From a checkpoint of a small image diffusion model.
Training: soap at rate 0.0038, batches of 64.
Data: 30875 training examples, 11.6 epochs.
Rows from block 5 of a small image diffusion model, named by matrix and row number. Rows with one number belong to one channel. Each number is 50 + 15 x the weight over its row's rms, rounded and kept within 0 to 99. All counts start at 0.
Before each channel's rows are labels from the 100 images, of 14976 (inputs lightly noised), where the channel reaches its highest value: "patch colour" is the nearest of a few named colours to the mean colour under the peak. Only what is clearly more common there than usual is listed. The data: crops of objects in photos (Visual Genome).
# convs0: first 3x3 conv (model.mid.0.convs.0.weight, 192x192x3x3, each kernel summed), inputs 128-191
# convs1: second 3x3 conv (model.mid.0.convs.1.weight, 192x192x3x3, transposed, each kernel summed), outputs 128-191

patch colour: white
convs0.167:13 51 56 58 48 26 44 74 75 59 21 32 79 68 51 61 81 57 71 40 49 57 48 23 48 69 63 30 76 49 67 25 45 58 60 36 71 52 42 51 48 38 44 55 47 41 69 59 85 80 40 75 39 38 44 43 47 50 69 54 47 59 50 80
convs1.167:72 54 73 46 51 68 58 45 49 75 38 59 62 51 72 66 60 55 60 36 42 56 45 63 36 54 56 56 40 49 79 47 60 66 29 79 39 43 51 63 59 28 48 90 64 63 34 47 24 41 79 48 49 51 45 38 54 42 70 51 73 56 57 53

patch colour: white
convs0.133:54 41 66 64 17 30 77 28 61 44 76 36 48 60 55 99 34 55 60 56 42 23 41 63 42 53 40 52 72 38 78 55 73 48 77 63 65 36 60 62 42 68 35 52 54 71 63 45 70 55 64 72 54 34 93 66 60 44 53 44 43 38 39 32
convs1.133:58 58 72 69 75 52 50 83 51 55 58 27 55 27 38 56 57 51 43 78 54 61 61 33 38 26 67 42 54 56 47 38 36 88 46 79 33 58 66 43 06 54 46 60 58 40 39 73 32 55 43 40 53 81 65 49 49 41 49 52 53 73 84 54

patch colour: pink
convs0.147:46 41 69 86 25 76 65 47 60 29 31 45 44 28 63 40 40 34 61 31 51 85 54 30 55 63 57 38 39 49 44 82 34 51 33 36 35 53 23 73 54 45 26 61 56 52 41 67 65 58 60 66 53 59 17 38 53 31 45 50 51 30 44 51
convs1.147:33 45 08 13 56 33 42 75 40 84 44 36 82 87 32 74 61 42 31 33 40 50 55 47 47 35 19 38 40 30 53 31 49 35 36 56 41 40 61 37 42 56 55 79 47 77 60 31 50 86 52 39 51 47 57 56 41 36 64 56 75 62 52 32

patch colour: pink
convs0.79:50 51 51 21 89 47 38 51 53 69 53 50 56 52 74 91 72 29 56 75 48 53 77 29 41 48 75 52 67 52 57 47 57 43 66 43 23 48 65 37 65 32 63 85 55 52 42 61 80 79 66 46 32 57 78 48 41 51 67 59 41 47 33 20
convs1.79:64 54 45 65 75 82 78 40 47 50 62 46 53 68 51 93 47 88 50 56 23 64 43 31 28 48 52 63 44 26 55 46 50 36 61 53 50 46 47 77 61 46 45 72 66 34 68 26 42 45 71 61 42 80 81 68 43 42 41 54 53 65 34 67

patch colour: pink
convs0.185:21 56 61 69 27 41 38 52 46 30 23 63 61 32 27 55 73 57 77 34 74 59 57 43 34 74 50 63 73 39 21 58 44 30 43 63 42 37 51 34 22 43 57 71 44 37 44 45 53 44 32 67 34 52 83 74 70 52 68 44 30 30 48 35
convs1.185:59 29 27 31 42 77 28 32 46 32 49 33 55 75 58 52 69 51 48 22 59 51 23 51 56 55 35 54 33 58 63 72 57 56 39 45 54 34 38 65 69 72 49 38 33 45 38 49 69 25 65 65 26 50 17 34 54 59 54 51 39 62 44 48

patch colour: grey
convs0.178:69 79 49 33 65 64 15 65 37 31 85 31 37 42 40 55 66 52 43 71 67 41 73 45 68 61 26 64 85 56 65 53 43 43 47 32 51 37 62 71 32 51 65 60 57 75 46 60 59 61 51 46 32 64 35 82 78 39 43 38 64 59 71 51
convs1.178:33 35 37 34 41 55 78 35 39 99 27 69 53 51 80 63 76 47 62 29 36 36 57 55 41 67 71 46 48 42 55 70 53 29 41 67 39 55 54 52 57 49 27 57 32 56 74 25 42 57 37 27 66 33 72 31 65 47 56 61 30 18 59 40

patch colour: white
convs0.44:49 56 68 55 27 52 59 61 62 50 33 41 70 63 63 56 41 54 39 50 20 61 47 63 34 42 44 52 84 43 35 50 47 60 61 41 44 47 54 53 48 49 63 42 59 33 52 58 62 85 58 33 28 56 52 43 47 86 40 52 35 42 39 58
convs1.44:31 25 24 79 49 40 53 66 41 47 61 57 44 57 37 46 25 70 52 64 63 51 33 71 39 58 72 47 50 41 57 48 67 36 64 74 60 61 63 54 31 42 55 60 52 65 69 49 47 44 45 45 79 61 69 41 42 72 53 37 71 32 50 42

patch colour: white
convs0.148:37 44 46 56 37 15 58 52 65 37 39 49 34 47 44 32 65 47 44 46 71 55 75 64 45 59 31 66 61 43 61 56 50 56 59 42 35 58 77 47 37 29 46 96 59 72 45 62 49 77 49 39 27 43 40 37 44 65 35 41 51 37 36 70
convs1.148:56 56 24 49 41 71 34 55 32 51 25 34 76 38 32 70 43 60 82 53 35 43 36 62 61 69 70 38 40 79 23 42 45 51 55 73 60 43 65 58 53 48 36 59 52 40 63 51 58 49 32 46 63 44 46 61 50 46 34 56 32 66 49 42

patch colour: white
convs0.187:31 60 59 63 70 50 77 70 63 64 39 57 56 67 64 35 38 52 50 46 43 37 62 59 57 19 46 50 49 64 18 72 34 44 52 43 58 35 53 47 62 52 40 55 43 47 71 41 48 93 28 76 54 49 50 59 42 81 41 36 66 28 61 53
convs1.187:36 53 54 61 22 33 37 54 52 33 42 55 57 54 41 60 54 68 70 79 44 58 23 61 20 55 50 55 34 30 41 37 55 60 84 55 57 35 59 47 37 92 42 44 76 53 46 78 75 52 42 53 78 39 48 62 64 78 68 48 49 56 48 74

patch colour: pink
convs0.22:26 65 28 30 70 67 67 60 87 41 31 28 71 41 63 92 59 52 40 84 48 38 60 50 43 25 66 45 51 34 53 49 49 38 43 47 28 60 37 60 85 36 37 40 64 59 64 52 71 80 51 58 26 41 97 49 44 72 46 27 65 57 29 42
convs1.22:32 49 64 68 68 34 38 68 43 56 92 60 54 62 33 62 68 63 54 66 35 29 59 24 44 59 47 51 56 16 58 69 41 45 35 62 30 34 55 30 27 65 43 57 35 50 76 74 60 55 55 54 59 62 54 63 44 53 60 66 41 44 60 61

patch colour: black
convs0.16:57 59 66 37 30 51 67 48 67 45 61 68 42 51 21 36 60 36 61 99 68 64 49 31 56 34 41 26 21 22 26 49 41 33 50 60 31 66 34 47 40 64 29 45 62 61 44 23 51 37 69 71 49 35 53 67 56 20 46 56 42 44 52 45
convs1.16:78 40 48 73 75 48 41 47 68 57 59 38 40 74 72 68 62 69 40 42 23 37 62 41 54 31 44 70 87 52 39 61 67 42 51 28 47 51 38 77 61 42 78 70 65 32 34 22 39 71 65 43 32 50 54 27 45 49 54 43 30 61 58 44

patch colour: white
convs0.55:30 08 35 41 66 58 51 35 59 66 49 44 32 70 81 42 34 54 44 47 56 66 30 41 52 67 52 51 53 37 63 59 41 68 56 34 35 24 55 69 43 70 61 59 33 81 39 45 49 59 58 23 45 38 49 82 72 27 57 53 47 18 47 67
convs1.55:57 61 45 76 40 59 72 68 34 34 34 44 48 47 46 60 32 61 65 38 61 51 25 37 25 45 71 77 33 55 27 51 33 52 74 57 38 43 66 30 44 52 50 00 66 42 30 78 36 49 56 81 44 46 52 31 56 42 25 47 54 54 72 56

patch colour: white
convs0.166:57 58 78 39 34 63 55 24 48 43 05 29 49 44 60 29 66 43 35 33 68 57 42 35 58 51 46 48 60 53 20 55 49 48 47 34 19 50 29 52 57 44 40 34 46 52 48 36 46 93 51 50 55 55 42 55 44 41 69 46 44 52 20 57
convs1.166:35 50 74 33 81 57 49 67 33 31 45 32 49 44 33 46 43 49 46 51 37 56 26 56 43 34 56 47 42 27 64 69 54 36 51 37 42 63 75 39 23 35 72 45 46 47 52 27 71 53 62 51 75 38 22 43 53 56 52 50 63 78 57 34

patch colour: black
convs0.89:61 36 34 57 47 38 63 54 42 55 77 45 40 67 46 67 60 35 51 84 40 37 27 55 64 58 73 67 67 42 10 24 41 88 59 49 33 41 46 71 51 84 67 27 34 43 49 63 67 54 52 44 40 37 64 32 48 35 32 53 57 34 63 47
convs1.89:83 78 49 36 45 52 66 51 75 54 39 63 61 44 52 36 55 71 56 24 46 64 53 43 40 35 47 45 42 71 92 54 41 51 43 38 60 38 38 14 40 41 38 77 86 44 47 40 23 47 54 59 48 73 58 72 55 60 64 55 25 70 39 42

patch colour: black
convs0.36:29 50 35 33 74 73 29 27 47 49 39 30 30 50 66 84 72 51 54 44 74 56 59 28 69 49 52 61 46 44 57 30 63 68 54 60 50 59 50 81 68 57 34 34 14 67 66 44 58 47 43 57 52 45 31 46 28 53 48 70 45 33 38 52
convs1.36:71 74 48 31 44 38 58 67 43 32 37 56 54 55 48 42 49 69 28 65 54 71 43 46 35 50 51 54 64 55 32 34 77 72 50 37 57 44 36 34 51 51 60 60 66 37 49 37 45 89 82 77 52 42 33 46 44 68 86 30 51 74 51 63

patch colour: white
convs0.181:57 40 46 46 68 72 51 72 36 52 43 37 42 69 35 57 58 34 20 10 56 56 33 36 42 58 42 64 16 36 21 45 75 50 26 41 45 51 50 56 42 56 54 52 56 48 48 37 40 84 53 31 64 57 32 59 44 73 45 40 54 39 63 54
convs1.181:32 62 72 52 91 33 42 51 50 78 29 53 44 32 59 41 49 58 49 45 46 37 38 46 48 58 62 58 39 38 61 57 48 44 63 43 55 41 55 45 64 48 44 47 51 26 67 53 49 24 63 67 47 30 35 59 49 43 76 37 34 46 78 39