Weights of a small image diffusion model: 5600 steps.
Rows from block 2 of a small image diffusion model, named by matrix and row number. Rows with one number belong to one channel. Each number is 128 + 32 x the weight over its row's rms, rounded and kept within 0 to 255. All counts start at 0. Numbers have three digits each. After the name is the row's rms in percent of the matrix's.
After each channel's rows are labels from the 100 images, of 14976 (inputs lightly noised), where the channel reaches its highest value: "peak at" is the part of the image that holds the peak. Only what is clearly more common there than usual is listed. The data: crops of objects in photos (Visual Genome).
# convs0: first 3x3 conv (model.enc.1.0.convs.0.weight, 128x128x3x3, each kernel summed), inputs 0-127
# convs1: second 3x3 conv (model.enc.1.0.convs.1.weight, 128x128x3x3, transposed, each kernel summed), outputs 0-127

convs0.10 108:165124108136070123118111166117091110134134137129209139130126131152138120097097147081094157102105240092123101083145206105079137080089094121122123160133151132095121131184119117124153128167108170138108157155128102137125125140150144126161171139149149172179138141147202103096067125158151176075141088103190161082118150111122168128180169172127151100124124151168099095167121143077113184163080
convs1.10 099:101144136117139175139122102133116127121138090097155115122148102129078130179182144129121164134112097155139128101146175111142132117172125135148088147127099109177113127040083150144092083134183113123165155110214152183187138112100145149131084109146109065111181123155066151131090142111123113097077208127147089145117075138173144128095125114166118138121150125122155198089109086112123164099017
peak at: top right

convs0.11 098:134180076147142115115131073143154151124148154152207125128117143155109135150128116125106194086129190100089146185156123155138109140108134088165121178191155118141133137142163127140111124170100177216152140095157148154124151111140133163145110150186138120160108125145117161134106152223153095109149109089197093151143196175104093111183113123076112130151120089168159147127131154202129184164102
convs1.11 081:143190153176102133143109136144134146090131148112156167166106124112063093091170101145153138130152116097113072121188140145128120146147123098150111103129126184081119116177102126066101084118120090115121127101109093115159115166106118127100166183080135100118158122154162148110128115157047170112066216168120083167125050115086196106104109135171159104134120147102103168105154046107087139137105
peak at: bottom right; top right

convs0.7 087:138149089077138182125125037141136148197140058196085090141100142135105182161140154136135103141168148106101133085116168111117130106118111143119114092136151111114140106101133120173164150105041145136168137070182135127093139166119146113169138180180104146122117103145079112161103094072148087119088101174156167143140154118184123148130098114151105179203148113157127054159159147112139109135090
convs1.7 084:156133107172123122128160076124166146093125173065179184124158157145110165135125186098155133115100113086097156182127146207151171181149203123198133140083108139132150142167087115137118141104196097083108110221140112165185144104152146138120104147104116126127195121113157126094138147140144176149133153111117091117114134105045171147134152125127182147087126183144099142126133127154068121131131
peak at: top right

convs0.106 132:099079076104074102140101139138065055125109148113171103146130142161122109097166125089106081121129176127069134100079109118102152119084144220113116060135123148127103147147158103106154148088140151135123139146124108125117120113124062079133111141087143162115134139133119098137063091052145165169098112132028109072122095103125084113160096140115128165120139124126066107086117121151068130118068
convs1.106 125:083139112130179131135070153141094102102129112088078074159112079091159120100058124159130153107135142120188143158135110133105054166105142130121116162121155134067158128075141186162114154151134173166104178122151159162098144145150126160071156142219087136155098116128169109112111121142145084087171157133114190178156193113176125134119127127123176132112121145111192128187099155178109144132088
peak at: top right

convs0.87 078:122128159104071099152143135128128125141166099148193095123148110120074122125092131141158133106129089142152147112119115124111143156127094113114146096112186113127115063121163098071115124093113215122116083135157180045056119164100115162136125158121100140161096109098111141137075154124174126144098108134142169154141128096127105160180161126118145159113098164078140073185150093000152156091156
convs1.87 067:139123109143125147125154200214092149141130151116097144110147136204177078110170054109165150101156165145172142151146098130142165129149167120152140113127194147139119068180108168121123111120127179124185116157104100083185127139127153137177079119106165181174123123118177132108122098173079177136170102130170063124117100115107149095121105101161089133150159133176133143107140184059104103143134
peak at: bottom right

convs0.112 120:130125132110104151144135107161066070092151094114092148135178134132157117115152137161123047140129110118071157128074113093123132128100090170185151108089132152087124123144142129122090125016122137082088111090115131103132111122123085135197115186065139125108142131146146124132103138106136139173090116119061128139169116082099090098203141130134131128113140135100137112156165153159053037105069
convs1.112 083:162133151121190094109170193121140098091153131107108104143137150157157130103088127101136142134139120079117158086078137109139106116107165139032127031118163123152174084077116151079149159083123129157120169179190090173061109123104174098124115125169063154087127164102129147140130169144147111104174097143137171154072182118169132118159106122108118116120118169136152163118140150162090110105064
peak at: top left