config.toml
train_examples = 30875
eps = 1e-08
max_precond_dim = 1024
Rows from block 5 of a small image diffusion model, named by matrix and row number. Rows with one number belong to one channel. Each number is 128 + 24 x the weight over its row's rms, rounded and kept within 0 to 255. All counts start at 0. Numbers have three digits each.
After each channel's rows are labels from the 100 images, of 14976 (inputs lightly noised), where the channel reaches its highest value: "colour at peak" is the nearest of a few named colours to the mean colour under the peak. Only what is clearly more common there than usual is listed. The data: crops of objects in photos (Visual Genome).
# convs0: first 3x3 conv (model.mid.0.convs.0.weight, 192x192x3x3, each kernel summed), inputs 64-127
# convs1: second 3x3 conv (model.mid.0.convs.1.weight, 192x192x3x3, transposed, each kernel summed), outputs 64-127

convs0.22:148095145177147121137109105124133142166151132120097154111132152153171163130099167103141113162147117137122162121120108126134098147168108129148105089173115157108105148132147140150142149104111171
convs1.22:112148116150111146166103099125128121084133155164104134133101089119129112085158152198075123110099136145087136100170137100108139119101089131114113147091156167107110108149123084109129129166137074
colour at peak: pink

convs0.36:125105128114137132123182115116164071086103112097130092150097091118115145142129140157105118137133142090092166118118134144153104120152108131143150160086084137142126145074086127141122150158162092
convs1.36:149147147154100124164144114160094170128135125097138095181130117157107171104099162106131123136116092132177134130143143132120137126087140141124112184130153144109151100122141116140131092138160129
colour at peak: black

convs0.185:133113133110137126130126128110151141156088133133150111163120163127165168140106122137153082159145119136171102099144111111131135108082138124137123161146118135157129141091132088119103117166130145
convs1.185:124114130136118079110142165116134134127120120113129131152100132087192129126165130076163158109176154160092107152089144110128155150165129116086139130150091094100124124151124131120098159088116147
colour at peak: pink

convs0.89:126119126121149120125101079112150144138072108145118107156114144113080184161143146122109132124122131144120144135138135083128151127142127099126148095137116142135117130120123153106115137133185103
convs1.89:110141151114079131149174165172113113133164134130136121118162147152158100120116122138155154108134097124103115153142164161165101212134117145151099121115121133092133141129128104141126134119117160
colour at peak: black

convs0.159:160131142136111117139143115112145150144098137132109119126130139122161154150109126115121120068157157164137120153113108084112120076116134123146136112163106136126122123158170126139124098109133144
convs1.159:111141158110121155099158137126105105135147119121134124115061118096124134104104149125144083166111067105162091108131101160118152114118131104096109143124118102173153122157113107104085116158141107
colour at peak: white

convs0.187:152120114195160104122114114146121139149113080102121099111124156075180130117083121119152131113131122128165098112123116105136142118127134091125146121114121122143124182142115082127117171116080152
convs1.187:146078168135137159148127166189128124155131107143114114132101144146130150117116109145115141119096118150117112120114148113118136118119144155140082161150105142140095131125130143138113184160129095
colour at peak: white

convs0.79:088127162179148133151119096128186093112122149117165108123160130145120119141121124130144134136130116109114140133095139139099113125104106133124114113149167099126119124150175169125136157154168159
convs1.79:114155152093087165130104134139124112104134163188123162144152148141148141156160158125150081133096081147139100135143146136079113130127124160144152163134178131112139146111137124136114112119113148
colour at peak: pink

convs0.178:095130108103162153108184123083125118116160119109179127107098130124145160152124184177158133159134105094152122142096115118131136124095137154075122093132129102135141075125123138132170167078138148
convs1.178:147086126098121105157128138138181103158119142101097124139160111172121124149151067110138136116120130148085155158133128119123089125142080108146135099136125123144138145127131080127115103136127169
colour at peak: grey

convs0.179:085147117190169135143160154110118135139145140131132127089165126115133191098130120114129194147084117119127137128143135094141143140120104145133127120172094135131156159134140151143095137101170108
convs1.179:124075128124144099144137179195128128116119135124139113132089127166139151136130122158127121121155089140121101099130163140112139102110181145167086144148076115140149132081107129124129159169090173
colour at peak: white

convs0.131:162131133108139109136097117091143133118149084153123147117119155101110113113106165118142167113126105097130158123156113093112144118115058111120107102158123135150131093114142103131136112165076137
convs1.131:121109146126119132137116120138091130150119086097089094123135145136110130140092115106119106123141116084153078090155147131123132108112127199098070082121144138175086110141086104131155127105157150
colour at peak: white; pink

convs0.147:140157128152088126163118102138117113126135164081143116157124154125139130117111122088158159085149110086173091134110153113118109126138141110155122177114119097114114140103116126119129196158094142
convs1.147:090131125147115110121133094138117104131150130126125129124144103115113110118110115144139137112132110087135135130136141107070126108112144125116166162134113105096170125154112119126099120103124150
colour at peak: pink

convs0.16:128104103156158160118125100107082186129130104127125128178146141111098112106169103168095120120126137149124121132132111136152117162144140120137132101107174159114166132125126109176123148128166077
convs1.16:134150124102144090170112150141179119130150159137159137120151098138158119140112141112119129123135159146084073136141115145153132129124112134114159145127135122115120072147171135127137113134141192
colour at peak: black